A small self-supervised image encoder, trained from scratch.
Model: 13.1M parameters, 48-pixel images.
Training: soap at rate 0.0023, 5400 steps, batches of 256.
Rows from expert 3 of block 3, named by matrix and row number. Rows with one number belong to one neuron. Each number is 128 + 32 x the weight over its row's rms, rounded and kept within 0 to 255. All counts start at 0. Numbers have three digits each. After the name is the row's rms in percent of the matrix's.
# gate: expert gate (model.blocks.3.mlp.gate, 32x128x256), inputs 86-171
# up: expert up (model.blocks.3.mlp.up, 32x128x256), inputs 86-171
# down: expert down (model.blocks.3.mlp.down, 32x256x128, transposed), outputs 86-171
gate.43 101:168110130159075172042122088159121206098134156112121109122134104143154174103172138127111148110148115118137123158140114084111120154103100097130152143159133127146112170183123130212110135123147057103101098167118130132143095106151157106138109076124112103185132174
gate.44 091:174137120171135135133127108072173138083085170146145101165124080151082165149147139167099121158154123125136123106213119120115117146150178110074144084098116112165144117171094085125090068141131098078104118122147060120147171095148172021149177151114061101169111131
gate.45 093:138120094120116127067121115107120182119111132105173105123151102177184113093146114116166114135127135156147100126121184188077136123141166185116069110138086163090140155114171111141086095090143160160130100152161091069070110101140177125190110150104117074148148122
gate.46 099:114132142139140100064171096165141132127133109131231112124068146155116139110161111163138031132127151127144156164154146096118171131122175104118145124136096148108143114119106178079105122128102110074150089151131125093164161141076145224121131091100158086166129108
gate.47 105:152127105148142123067108141190168146174140144144155161161096098109132122109113091126106170173084050111145123126109135127111181115155116169178138120129156191133114105167110088158133147169151140123079131104131126111123119124133145172123123071088130123136150065
gate.48 094:116110086122156088134179098106110164129163073115179133126078102117067139111100158113129164101131143116154128145147123116105185126162117099071169116152151102170156137156179148090063117165127230178168096176027149128135156129120233102147153176165179127143128125
gate.49 090:129094135105099163169128129137108146112162178087081210161089132074191113108189054062108160143142123077069087180123093102126206171126101112100127130107202154109131148115126130159171185116142116114123139171096129118065077091132119154118069125120168103117125124
gate.50 102:094100123139118080177133099149119107097116173153129137160139115096141087156174138158105116134149125103159146107167081152088153196139191106093150174166064129073133098121151135146153072142113161140144104117154077106114132169098119125135065097093093116109143130
gate.51 125:096085081152151084108131130122156180130108101133135084140143096129038076102167152185204127116135146097120172069090138117133165114162147117142115142107080126131103141137208114077119110176111129156137102131121161119134127088071138161099179100139089111139113092
gate.52 084:155136171129074141116131112106121111120132139126115104104068120136141102112139110064108168074083075113160213146134166106119114149159133123091099098136152120165116071139145099115101122091129126101132133091124110175138147113152127096144156128094156150092099198
gate.53 078:092103152126109124178083128137179051085092119198202103089140122081129142077139122165112058134128145106172112137122169130163163131151143141126141150136114131110140137141101177109180150112116132186141156130155165155149172107128127189142126113123135105100180083
gate.54 100:066082122098097118159098144114127084120112144143115191152139121108103132119068154116121140147139143154173070073124142137123135099106176137110152156155182135149145085142147161112137129149146137131123124175112123119056143174085076179106194093187147169168115119
gate.55 095:120193094100184074153136071132142103133134117129130089103110143128120123091126130133149151160108186102113112118117179124188058138104164187105112169054099090161166092169119207145104133139155143082099201100110093095139120123073088151128136186115137091149104144
gate.56 116:121127107216188101152135052137187105124152157133110149120164104122098131113093096129090085131068168158117178160129073095142091125149147098133145126112089152150124107176126193147139137167131117111135192079135096151156142133142112143184165138105183052090090111
gate.57 114:137117147127116135063128188120102127161146176177164116156107058155122156132204133137126167203205070102130105144148120175155153120114205130156118104142153128134136146083063063149122091102120063132159112129137180115118159092153201121148089093136149154109096093
gate.58 099:087053178100143138114075130112112145093133200193096138105172116112123203140123134140103156088102038134155097120056086213144142119144165135162092135090145152139070099160090053134139132097076090124097133154050129132105172088072120101149142134144147148123132147
gate.59 114:134178131081114131156100142136117126136096077203123076131101154123111069094177114150093121156123071132113114171074105134164173127122079137146108081139104156133147129130132105156091101157144041201147172116083124123071125056142123086137144197164105160115136117
gate.60 098:159148113121109131122119121145137127105129232105107093084083121167169173133158143104138198139153107156168150136110146151183111107117179103131116128073061129142043135165138108144077117101137101055107143136071100111154170110174167148139061124122123107150152099
gate.61 115:110156189149112116119131127138093115088120138094129131124103112085127131086093049132138178122112141082143102120136142163095119171134150105104110106136106122130131100137102124088126130121137148098157064118084125147076127092109253099131116172126147129139130155
gate.62 101:116117131159117124128095132082161120140103093132197125116102100091106120131165101146150137177157164114091134111142130128157137162158136125131151082108126135080119116102097128154099105137101080081101097149141124142140122108142075129132090123180172121143084155
gate.63 096:103183146079145170104163159139145096154128123073195152106152128141168148109131106067128147087091173099172057122120089141124116125164126140107078089160139202159119172162107161114175142149110106079164103167112153107149175139112123172160117085209113103185117099
gate.64 103:132162103125068151114169154174156146152105149144090129095133203165097120165103192106182121113143110095171108118106091144099131051126216199167132121088134159155126107065146101111181127132168156106120155189127175086074154163086145106083139180114063126156108155
gate.65 078:132121115056165150144128102097173117121132140144159165149156119126133169127099103101105143126106074115101109076201088133122156167161111109102157118199147145140089158075096150133133162149144128151127133134159181136124129158101217174119127114159132163143131089
gate.66 108:100128145175119083145098111091133144151095204096144127148120113115181155140188152133143117099161136137120200160143146184161089097106137156120090140119133107154132127142087136153087155114154137182120100074081088128118136046153114130131159111099151103072095092
gate.67 093:175137166134140115138107237165090183190133159155109088091140130155136095105111150113088110136138063092159160144108076121110116167112146104126142168167157141129096102133112153153182077131084076083160137187064141109106104139134143129198158132140161209124138173
gate.68 092:152133102091192117126082103101070165116114028100148113090144137129092179176133065078118205159163188134155161152201115122104097185133130103131095122135093162112116110115106157142105124128137137082103146098182133131200057051141193136119090070120095090122134139
gate.69 089:116093156146106125140068116137110100121063135088098151103145170152100185139144149106099157118163134123125117141130071142162140172105095103072146170115141089166105231103086124152151152128128166109175119082088169080090144185187130173164110144104149098090091105
gate.70 098:095111109089111124175083174130091228136087072100154099137105165146106151114160155113153132163108094147143138103136159141115153087113166102127146157065091122115125113139110220139058140118137175104151149112131110134195139122104089108091098098139126152143090136
gate.71 087:180148158129114161113143134092143119091110157145163127138141072130142120122099131195109143130175128096148117107132143124183104129090111140143147123094132139085160155127131148117118122152087112152198111150073104138055139164112093139151163139116135125131099157
gate.72 105:152143154123093131093142097130085109143164103142121142109149169126156124037131095132167116117074137110181117143142129149162107115137095136179103119091137166098172109117121148135092123144098103073138061089174119143125120125107137085116103100138079171070135060
gate.73 089:081075168131152084089136153151164219112123187162126110136099122086081141096158146103077188139108192140121102151093137126164153117177139157115110121154124164148146085147141146100056115102119121133108166158142012156099164099210108138126147173158176119134094181
gate.74 110:179129107178091164118060123117121130144144122114107091108105136129117078163059107133113083123074112117159109101123061124084153088126073145156104130198063190104138140135204076088149176158168108150110111080165176122105165128091158168132136095102073127149133114
gate.75 095:102151117151150080125148109115080110083132179129118156126144148146180145156121144101069133117123115087088099180147111159116085135093082123133131141116121140116175125209197114163102128129077120126136202177155080134145122099157067072125144131151126153158144045
gate.76 113:120081154109167123142142114146121159084105152106077076173121074121083067123147168196134109152141133103137112103157167161092127139167059100077097127114159127111128096108102068137119090171101187086141069107128134116178097125152148091144180168083152107136134152
gate.77 107:154169148054143105096140119096137125101129129110129155166138137087108182123122094162111140167125117113117100147118137132074121118134121140138165139151124121159152154120132137161130114077112046232116057145151110171126125064086125133113174139128153159111125048
gate.78 090:102126127157131095133154101158158115167150168134127097159125149102112164118204136148089161151104131094088102114090108119118131081141167152159030116126158137159112133170109089162085163066101167179051140141116128124128115177145114087146110179132130084101143163
gate.79 102:146165100159121103075098129143137112114131108129155111156106149114139092145219108105132148138085075189127193198062080160142134128149128106124190124126142109157161171110139092150125120072153082159137169158111133154056131132103133173144125081126118084192110138
gate.80 098:111177137217185122097160095117092060152149081136188113140107124147126071079124141184126121149165126180096124166138189161114091130180165131036102159134174129105133075119082096126138144164143124182073133129156138108122120145066124133148167089098103127107155117
gate.81 104:156161116078123202160114149121136133147065150166149188065124125099129163101108122105118156134118163145070134184036179129116110133143128136102130176160113129064078082116193195149136158115097112147082187151105125185130089090058116087159129141097157141128098095
gate.82 100:127135165158153088113184143102118098086133157165071142149102164127119155126117128156081025120095112131132101062162138156122116096106130091099184175179135125107134112104141121120088174132086154167181129192132120137142154102158196106161073112100116167079152152
gate.83 090:100146152162100078097127156113102063156150082184143123116163117164105081140131140102142148167137149080126109100150122145116145193130129107087136084159152126125128075156136067118130112140096190057074149121182080123152088154127102110136105167123096095133126153
gate.84 109:064170138141161149066088105152122115167147107096128097097143143117168091104107121115149075131082162114123152230117141178085108145109134111093054125156135138159163168109106055091086111104122120154098114129175134112166135098072110110086060156153158130150099139
gate.85 087:118128188065158135138085031159097067129106155120118126129194157110170142130079175121100157131075093119132111131189199139157103133125083136143122132145114141106107174134116115183180129113118117132129120175112192149139122082139165093110130083174114101135133151
gate.86 090:164132240122080202102148152095129166093138109149102130159090113089141127142154106096141203204116092116150120155131092107124132168135105110144173098042123203139149108133104086107111089090114147048102164150165109113145116109130119112155136073153108105156121121
gate.87 095:065115060110130065157139087122106159119054176152051076218133131139100191122144201103137135124098097141149084121140104155127074143156115063162091154105118146098106119138117087178185130117146129108116114105107069154067139187172171185151166106174119125128113135
gate.88 086:068120162078155126074199172124165105134135095154141141163095108083135150111164122104158078136099135089166122109077115162142067148159190149152102104114108086079173133137150159139099092099169135151156052074130137113109162114125145147118102096061125112074124128
gate.89 105:132146098142131106122129137135154125130206162089147190078178119115100255152115093107152140107133083129130076125113197070155139125116090103151107139176082140166164104125101201126140127112088112172166068119102131121160129176129120105117119165164074114117112103
gate.90 102:114119127074157096138161117118156132150123207149136075128075151153086108164157154139120190123072134078143162148100134058130062167141144164095106110144145092122145119128141156116132151108137112202164179148145124200146134162113072206141138184082174122087076117
gate.91 094:082145118170126073171162130131135141134125150140100152115166145100153132150155153137143135146118122129084120076161160082120126075135088158111148121109161147123108151147079142149132087118116147053139096097110088126158102112162072130123133145113102080137101126
gate.92 103:135116093139136105157154080159147129168093135136143114124132116206117155100105113107122153141161175080156134123150176119145108096120159158137124143125168117104107118107132150125146141112145128187093158128161080103122180104095125126127080117090119127110154077
up.43 111:163098129166143133077103107156080154107152187120137106135137131125143139099148153111112074130122111126134111142135096092070149161090099120147156116116073146101114123190152083135106130122105055106130096115136111126151116040143103131150156097082111043132124206
up.44 105:170111115154110048132128144123176144148102124200128096149143103096084233190116169128145100138156136126137084034202097091109168124134116113141216103107185162133134135109103061143134061127119106103108161161163111142112148109093107085131173088106140100142131144
up.45 094:101089111122119139147161152144121078135109144137120169083101166054075148174144173155095111118121140109123155087107118094150175094080084076117177172115158116174126135113119110090175174162122123121180146093098167190129110179097088166085125064144133186103099162
up.46 098:129167137143152125086172095167137134093115155105227130127092114156162141132147087159141015151140120111175119157152165102133180156117156082103190115171089158075128110162140122094079118126107103060135087127104111099127179141092132198092156114106162112170115155
up.47 105:112123117136096124131158110098107141121116047198077085098155197100119155146116147121161088100136197109091145138138134113144073136108103132055081091119101039104124135121115125109132141101161152127162114149157143141124117182155112100152126180149165101161114159
up.48 097:100165076142115074094174120150088147136124102126145091137102146120110144122093138099154163087102137148151133225089143143123168107154114115088145141143179098146156153113157126088029112180139178161166097143092174128110160110095225112188158201149127149115125109
up.49 080:146128138153177097102123128123116099132135102197197086162123136125131117142110162213143146163161129150176164142140152135118130084146166109163180108116106110140168160136109118115087095168097156119153171066128094095204163123134126125137173151094069097130126124
up.50 098:147126125081159136102115167121106113190142080146129120117126108151098178076089135063148115131124140141099091173113188133157096068101093137150126114087156115202115184141099150088107206080128037149105111100092147156099133123118157131120152147166161111135137125
up.51 117:116065091173159084137134136146158201114070085154155074160158086110022085115159149190193141130144155120101176085102132145147172101149147133124107161110065091117091152130184130063138116122129105113111119134109161115106147081105113204087156112104096101147108079
up.52 084:116149148132128155107061122158210130068150089186162112082048072137079108146105154086074091118135141175096135091135116098088136094197085094103164104112117139119157095142177214117149143131133150107137143117115081107197082148111104075120170147098164116098142110
up.53 084:153114129094140081165050209131104082140084098146124130087123153117134158148133181183117084075090138140101134125176130191133126125113090142159091141155089151140088133062096121136160155150137168177094087094087122137126135149140115134119127082110177119092133120
up.54 097:162183113125159117113138057121147125117131091128124072124116142149165129140210123143119097091114122103113166172138126115150134145150041095120097114096091145095132175137133095167106110100098122104114169127153135092150096131157162117157074193109131125111149087
up.55 095:125177097069180081177159102150138106140130131165115108091112195138110095061110129151130203141109156104103129110148188094171080134106142192135126140061140120151183091148115227124120148129162141100124165128141099133159144180095079128120113151106139101109072137
up.56 117:103081147151146121217153137099187110088163143133100167102096115114105105121095145132123073082057146179141185153139067135161138141112167141113089087080062141135103133150170196144101121167116117143165176127141120138149153114110085158151153138110163092099095070
up.57 125:112132148148111144096142161144066161179140170128161111165147111165131111148192142158100149174147137079157121129164127136179151127125170117133110100168126096102115149135066038154134114113115076131144116083122132111108127067170220138168132124122125196081103158
up.58 105:194142100104042164099110146176149083112127109163082103105050155122157123123135190098138145196160176117152151131152148067138098127101144116157113110160132136139165116091088168153122096114142147132185130150168137106110179149174204194106054145058136136129159081
up.59 107:110194120118108121145103134137102138121101082192093107135068158116130069099161118169133121154112097107125117178083111154135145148111087140132098088115110157109144150135126100143120091155126055181137158119104111138093115076146099100133196174151109158101143110
up.60 099:101113141147152132123144127124118062151133039135136168167161155111115105108119123179130070105091138095104111104159075095065124141142100149141116108192195140101194162089122176102151153139099157175156117102178152140154102139060141140117182110123107179103115166
up.61 113:163112088100126159124103137142155131164158106159149131100153117174163158155163181104120095110127115183110167106124121105189141100124119149116127166137168103144162138110177128162098123145161070159111136131196155144149118183151029169124165102134133123126114109
up.62 097:120104148144137134130123151094178153137126065133197114112101135074111131143168098149160158172113139110121124108156110126157133174175129107159160093089111144095123103111111120148140129130095091096117122145178137109171117104154084078120097111145179126143142145
up.63 098:106127190088122187070123147137125105120084120095136129120118117129132149095130157105093178170080138090143111130147147118108161154104171148130108129155163164181122162143079113159160154166109171124164055147129156152157162127178131085125139067142175118128111074
up.64 103:131083155123182129153094140080128115116127067147139139141113083109171143111151024133068155168123165156090162110121171126127126151109015030102108131147121095091141175164110138110063129089091112129129100101159085209158126099171143163166123102140177109112132142
up.65 076:186158172104091073108082140121127182181094120170085117131110139126077072096098130083165079094127139101118147115113079159211107097109134165134161159199108065108130129128169067164127179135135118176100141148120100136119130207121130121145151146174145132158105171
up.66 093:147139113067155153085146112149120055124150079171155151102113156140104067091045127115118132117123150125123089119085109047120155174160134139185137111140111135102130140110134137114170114127108086135146154184165168128111121158108153136138083171161121130166125128
up.67 099:131093146129123092085108179123179098165149154119124093138113105123071157138093088043093132185153106148172146149089115149139119136115171126094120190165110125181134087124083107181129134138113062088125163142114134072153128108164132144131090124092135140175112150
up.68 093:160151124098176039122069093109104125117092082085159117097157157129088204146098074129118175163109168151132160137176119135112088190148127129107077132124125144076145125127116146110104123127124152117109142111161086126175080093137215135115130056091137099153141129
up.69 091:103132125204039157095084157111080163159141142139150153155140105166145159126196139161122105120146139126124112119122070120160084144155085142240140112165153125136113169134156127141155111088168055114123172146144119202111135137110133142135085104119121152086133166
up.70 106:164115111122115141132119170139053119129142198124121153176144098205124091161097183245095140116075164151123122115163139146134156139112097134106183134190101152126142192110156135066135141097118182141146123118140192132165104131114168120109090048103102108112102104
up.71 084:096148065123119120148107160164104130162147095147060125103095184076102146134136109088175125155090114151123115113097086134133130141139152124111120141173139094181093088121131117146148135088133143126074116123195165099210133108176153173120121085086131155153172113
up.72 111:207145087141102131162084103139106170123103105153162062114120164171156129191104121130120142116137125085108133062168083068059159131114099161089127125101140120094087148114150200092149134109128153120112130107179125111132170165114100103176098157117091107185186157
up.73 093:130143142125106079105160117179127111108079137104104106200065173057155150084154161118083160110105132137110110156131237084137137089171093155111094106126126113117107090164115135105166093093132130116131143146135079113117143109131125111148159122129181073150092201
up.74 111:170113107140135157108105134127048116130143147123101158079137118132089181120114092094091158130112075056141123052082080102152149108150123128173150103138135140094112117128156043126138150151155140036124078133120120130100194145104133116130133115114055165125141142
up.75 095:122102129146077162152134116122174195155114059142107113154141138165106162107121064123153105157139127157136176104116161108117087104133107124101146148133133120150055157060035115100197099099152203150117022080095163146141087131169155209125116149114117129133117208
up.76 109:099085167134182136178160123151116154092113197096097080179137100149055098120132160168134133151160124090152113116159166147088097133164117116090104140096165122157153111112091041119116094186101190104127093118119112138141116117105150109130191164094172108140132131
up.77 103:109106139176125133151113106173143144134130075152103114132121118169191077110140157076137117112143155163144167121111129102180127117134143133131091114084129146115134086130119156107116096164149203062111214097073146094108168187165161119114125144129111075129141192
up.78 084:132142152083108167143129156113108160099105056102093166110123130150155073140068118123146123090111113127153155153152140116114143147101114089079208146107109144119095153101123186117191115176142114091138122112157129155127138037152095160090108115082127146111146131
up.79 108:105096137159127120113142092147139142201115179145124140090112085082157113136030195180145140132165138103161131083124188172124119156126147116080066163121130153145149083155147124103117139129109190116156132096151153115155146131112136083191145094100152089069122160
up.80 108:141090165094117125117087125132163135122134129092104147125140142148043177127147129116148120045148121164120150134150082072178137205101079129118109100109163131094137104118090205106154125185094063126155150120056142204124166113160126118119142106153129113126111160
up.81 102:130142128098123180132127146111128141158078139148128169087114161087126203121105113111089152151147140166076105171058142125108122145096102138104134174142119149100101076122202214139153126113086113157076162146104130172118096093067114109162153126079140130129092099
up.82 097:145127029118159152091072106135095138138171024068151157105169109129117093116136136110169180150148097115134152169137167126076181185119163179152117104128064120156132182125151123152162121104177098033115130135103133147121099141151083144054158148148171120137139131
up.83 093:136125166157063090103137161109098122117146107190141140102155145121109109150120121097165144152163137089167091089145139103119156203118109120122151091152170130105107053128127145136139155169101190089057162089182120086145068159142073135117142129161098099131169149
up.84 102:170071105108118126147186091122162086108122161156105160167113128143120161176136132132130157086182100146121082064195133107193102116139104157195207134083149100143077091133156216167175140170118141100146145157066119099082159149198119123145181125146142135096172111
up.85 083:152112088101124136132173173113071140100156135079121132145128109141094140128131114109144113181156129096110116120171048140080074132143133124078097091141076124178139118102107065081115114099117134113142056107122097108103129127089153101196126152129118180122128155
up.86 091:094125055130122144149106090171169074151110134090154128128163176144134199143107163137176072081104163148103133120121151149118074077097230155105103105123091120101132138149147150149153162114148116175144178139107127120099168114098133119123138159080137148109154109
up.87 095:170141154140176233074141161107184121143171124115151166114119127123145045144114061146098109173153164136112143188146181099148194113083154195122203115154133151138156111130140156119120141123103106174164134139177180102131089123119097090097110149112143141135131133
up.88 089:161115140162127141144097089097163105129131133095059104192149102180095102118122138130094088070122114122076131089142142155085160146114144132122170110182149078136082185164088124077103083189078126115106189131069131149136114104165124172155129149162095115112141151
up.89 096:151103150139125134157128131156126140100070099160108079186074172139153041141145163128097102165121162132103186168127081188094117128145167150118146115088147105105113154139154069154112125131157137093102181154120181159110127073097145150139157106088149149169169150
up.90 097:189137105100124143097100140129090153179082137113125091181111165157131166140145124129090121162137169079154114189139127139105113147168154158176118082124172123074063131148166083103056112152132152157141130169134111103078154162096108119106068171099133121099161105
up.91 093:060132152144129058129168131143149125155114112152121153133184150122137122114167123100168108126107131112121108123119148057163115136144108173101111119103143106121090151146094152156100086075132130044111048063141093120140118130143126122105117122103112089145106097
up.92 102:103125181096137094107073179105102082056123157158095170128091132084161110128153114185176104133198079179092128124110090124120143127123144115173108063115051145129132145083107135121122124147118143056168049143138169195134125138150165161082143135103154128109103147
down.43 101:112104124129128094114133079193121114119142045123162121136101080066094139145166171136127094153164146142097149077097066143132127115111185196054121085139111137112153111058129138092136069136117164159076144146162063126132112120122128186106178142092137131066126093
down.44 093:083096105167171151163140150116125140151170165107112102094140110097179139146144106085148064108116116137080112078186129159148172102151084107100142097147111100100102171127194123117175090086175190148172114078114177139144098114088101088065121210053141120102149175
down.45 096:098136149153089136130135136142124100109160098201182097152118156156115131158147089159151043093101108088151148167144085179165142159149125090130125167119133108141136148126090165108089146123122188126149091162159198129113118156187133148163144190149086087130092125
down.46 097:165115171087119146079159069146146133112153094084104129141153192111118066157163169130129170154089082069169115146137072156085126116169176115188104126131122133107136075122141150098118074141099108128138103148156133120104092114131100109046117185114173135070167109
down.47 106:108133099082037108111133111109186091142146087107086118171132118113129115091144154119113109050148062151131104131131129137095081166199110081125167115105062135147143133163119154096154091156145089185125094147118062151135136081121175140071098157170112118163099146
down.48 091:157120178121092105110177111130226149119137061133160105132069074097148123160113129100093112147150154118107120100118146113212150134131114155136101139154173148092127105114058143132041118114153108210162137166131150128147119124116159122156118180150151132156118136
down.49 089:136143092157076125130133131134238150144177097112102123166091101103157193078132127188107093086106108124172135142091206119068132151137100128151090152090115142110146103128092102094153106108116066150084165072184123135166033109131081067129148180201147092110126108
down.50 115:171069079097143104107190160094118113114051102084153169168118183180162147128134140112113103042220169112164145124149140158091120160151071164147084163128081151156139170153108132159101127127175150121135155102082114087070064113122147124147173179135138078118094130
down.51 108:115097134148079104105132151112117147175167074069088146119130159160166114140097126115121166102160143205110133171132028166143143112130112154148147120121114125185148084116095156095136096135068158189157126139100165121174109125064102111137147140156101110073206121
down.52 088:174129125113102086165120090141152127129123089168137133144113184147068129105146096107157124161096077113117128140124096132117084102106111125135070146114126134157129148132166139127167155125134159185137078088165068125102152170127132099140127191088131164139115098
down.53 087:101079159150099088160126138179132101120148109145148101115129116136123181142183217106091180157098134071127101100108120107082128136117109134151151081149147172114148111137127148102092154062153182170154088154110103133106113150126138153124167146109099152105133140
down.54 095:066165112097158191157088145182119193142173087152165133152130082091143151124132146047159151102112067140114150089073081101165121145103125192145117148073200085142158138137078110113141156124125084045145098146129144164117109120148181139131114112183067132155121105
down.55 091:149149136043172118107116175141104077118107129141144114135149150128087130105130154133165089139118080077133149175050087143129110059117107108165106113149157093168137097178144150104088160162155149103110164098190091090157127151169129100161041173148087147156149093
down.56 144:082147135148118144161139113112151135111124174156122138083095137130166130124129103144132098146116108099170131122129166126077092176102136116137095126114148134105139129169143127147108127139147133075156157145137022154177151062149099171145135154139117131110104119
down.57 112:107155120147085098189139103087135190127092167086121119108165095162188119123158126131060137160183126095155096123149077155132139095146152169054132076098100143154165124087107141143070169135156164189192131077156145097117193136192180151151156160095163106128114144
down.58 106:172110099088149162127145134200050202148102133066141123104115108167158114104187151147089149108085122153125115085156174066128108082092190097127078118123112128128137092121149087199108166158145111100159075157166132160082104154114178141116130172092117135162105094
down.59 111:154141162091114101150171185119152154165114125109131127120169086121128160131093104140153097160189124098111105142105136129137114115160143085100159127126088111113158141121099083139120155118134111119145064201165114112127133041166066129114122147104166128164133160
down.60 092:153136173102107164101112090103149075164182103143220078145111088156110133131117133145160073154144102100115177094109045163077183106158137171208118116173127133131148117103102116161134150104094149132127104141095115149163082159118088135091137087106115140172096141
down.61 097:036150156090136113144141143171145132032104142160164121138068155109176120134198169118128114136083173086140117134141133142130150187143133147069145129129106069218117216176187121173118104080115117149107145107162094137089087155110020093030146135084100088075138138
down.62 107:159091145102116192102101092115115181049147111131139163169115175100144170171136141101102181126155060099136124194136052168097154155156110151109136096112126078114166123150106160100147054091135143132115135131078077124066179110095139121095136138153166168116142099
down.63 098:107174169128094115086124125114151101118129155098090127112065120104168108125166120107170165139120133124118159085136153182121131139088159156104098120107178163074089104158114114096110108110155063111134115112167098135100101122123170192145098123188120130099103107
down.64 100:159104132104088115163189126072121187109132124104164105101115140129107151070172093054123180114102150128170158141119104106147184143124145129102121112155137140177142165080077161142105119136140144092131101115132153101121141149158184157072155154110122179096089140
down.65 084:125153159122175087137100138144098187149057138100166099138108130076159102090129123091055135149116128138137116165174110183212114103081121176144106120103105103064053111116113137134148152160119131086178115081171127148115141097138150082142129146163098136090104176
down.66 096:046130113144149140118115127096091131093091115107148142157047100119108132167119126139117134111158134044171109014089140161161109158138118116144154122126113105202137147121093136183104053108133216098162149126082124204112125112170109145119149063124112151141158150
down.67 097:128165135162131095153110076129131144149144187154118114146113130105120112131190116075150112185118114119106162106159225106095132123089169139180103125090223129174155127096145101142125123086121152095108153152144101142115161104109166112133058049104149147154169107
down.68 096:164129108131137089083166156153142143117086136120117141159122147087155130081103083077155113102174108121101166108192122161120104099133137157112175137138125069066172145151124168109112102149154100100153103088110155138133133071174168118149081131133126141117105089
down.69 095:138162114141137115128200152122098161119086116123090144092167107077152096096149132143179124122164156146180105157109169089190126154169085128066092143090148122158137099092104136147114103147155163091123160159167143107095136115143094097166144141168149134067103049
down.70 100:117128154120120123188089157085159092100116109139104175098137097131144153122153165120123078151108218118125126141098129166096120110138183184077150132097118129130143075079136150126152157166133087125174110168150132182124092146169134167152073080127087123121041134
down.71 087:112076111112120168127117145134113061087115142118148107140159146150090126093158157163065138130160101077169122126184154130091165074120167137102137094143076150081125133167135119158123145160151155168072088155176097149132137106079136140205167145141142235139114152
down.72 100:113148108121199126115170163083126112066148117154091178108111138206117095144121155158099100131146189122154176146148142149164100109162137125094111198135157181153182136143106089125142124102103067007177099091170115122157164111110123139155151083137175185190175100
down.73 095:182106070136148178178118115199119145126194118137164156167093178148104086133187134103121180103103057140144165089118150156152155094152123155155089064116184107052179088150191157141149159174133169095141116172120109165135156123119128075115124136130145134094171100
down.74 108:111129088151170118182145120162123081130162176123142124131158155106140145140139086140125149113178185131048151128155196116087183106081111228151172141171134174122137094088109155119211167114092104106185182151081107134114118081128123136070141086095077142169144152
down.75 096:103136068122127080160151182109107156131151118083102163159133141110124116094149083098165139043140117121147115173163140094146098109110102142187130126061119128167065178075173125083185106133135141159170155126120103131109095132118118136180091130127124170148102099
down.76 114:150133119062079089143104073155148085182211128078137084110103117109102135153100128140101129112180110132065151121116108161137138085094117127161174122089113192166208133174081123126122129176144091088122083112202087161111123083159151125113098109101134120155128151
down.77 103:155112123146101151125186079095122138073165113149112121171119190116137169138153144124156127097091180143129106170113116136089100136142091172122172139092091063140177185148076165081173108096115109109142073131166121129166141130122092102108103213070194208068086124
down.78 090:092195124133130201131086100146141078144147129075192137131161106163097132146196111122066212062125155082112115118165105173190108087163130151143072136179065138123122110151122134165151112104117140154124112092116133092176137093148132143165102113082124184111172114
down.79 107:123167092106111079091144191176195103117156161116111120123155147112154141145205127114214141080117140181139114217133108136149114128120099154093147109127137199122140117117122164109169100142118083081054160088093136177129134127077123170138159081133076116117131173
down.80 102:147118131091096150162117077153142132101105100088187136130130146113113100141115095153162140057118123177136149133072136142157125096122120153157065171076090093146157145143138137131124159118101142090095096131136160060122140145094138144097048176154103192160134061
down.81 111:128151172092114111086085146119109150106112190195057148108139116084096109068088152099090137128115057061150096163157069168112086132128128138149126153153131108106130158160119161157132125170102146106095118141226107141122086125139140160133092072081134156161171124
down.82 104:114120131156089139136103139137072121136141114097168092109124185176126126118099083103142122181177176105154118059146181147180160152189143139094164095092158116155156130143057126115138155138152134173166163118089094101129107174150137136104111078097073206097187121
down.83 096:090125103172193128108178125160084140128112191119187118097124101160114199144096049114085122142064104200191135114148100149132154167141136165121134061073220163104072117122165119107147072114087110100132108107081095094110098138145122114097075117181095163143149125
down.84 109:127122108106134111132106062123107119105190151106183116102103157131135143129127147155050125128076150132132129116180151093119122124125127061113134142076209159183094064159168102103118092127117063111138083126130126073127102155111140114092116145129166161097110107
down.85 084:067143121100096178224162149136158142165108112090109184145135148105097140144156124117129128123127113087109179153188159128119154118131116118121139125167139138056060143098159155222106144137164141097135157103152135161156112116124119154137140089114126125116088114
down.86 092:157147096130176103116112134100150098119156124090133153132123160085137146155119149121063084143137102130162120150049143102118050062141136110111137102140147122097147114142119168165119111148079115107137152143116201095166143163099131107175066099102120090130080147
down.87 094:119159169161056106111154154134143115169057086152132124180142083157142148193109126126068062173086135121095138180136106100160130136103135136176167074244065176079179143108089109149119130150161129102129151136129135132130160129155150153183152151144116180160158159
down.88 089:077116123145116141112076132142114173133117134089062192123137094128112142133169164153122125096114160115067110164186175142101103073129189118150110140130163111132087117081127139134164143113097125121196093147123121160072089075100129139113099113104148146098116133
down.89 102:159084083115137050127078080101123086153157090143120107135138163166085133139087084062073118145171111095094088104048174167159141083141165183174144116135096189055076148134152143141060110148132116064134116106177084091122129157162165168092048105134136131054103135
down.90 096:107128106159118135129150103123139102125046147155079162142127123100104075184175104087110182095177177187104141213101165130152147101130159145092153146180071162082110156083137149142153109131091129078139103179185183108144121115150085154106145161150098109072132113
down.91 100:123168168127197134099153157125119106124152132125122175196141126126103104155102150093097104185027148127126111122176130177148126141132134143147154147088119103123129156119134074074087087118152149067112157119140107110069222173114111112146157140100114100130089157
down.92 102:062110113149124142129087119175122100075106137122126142096175078222156135145153130113145092086124146104113104110114101118093079153122137174125113191168148125137167090165150170144105109107082104131120102062097077108137133169126129105129174149149128108204115143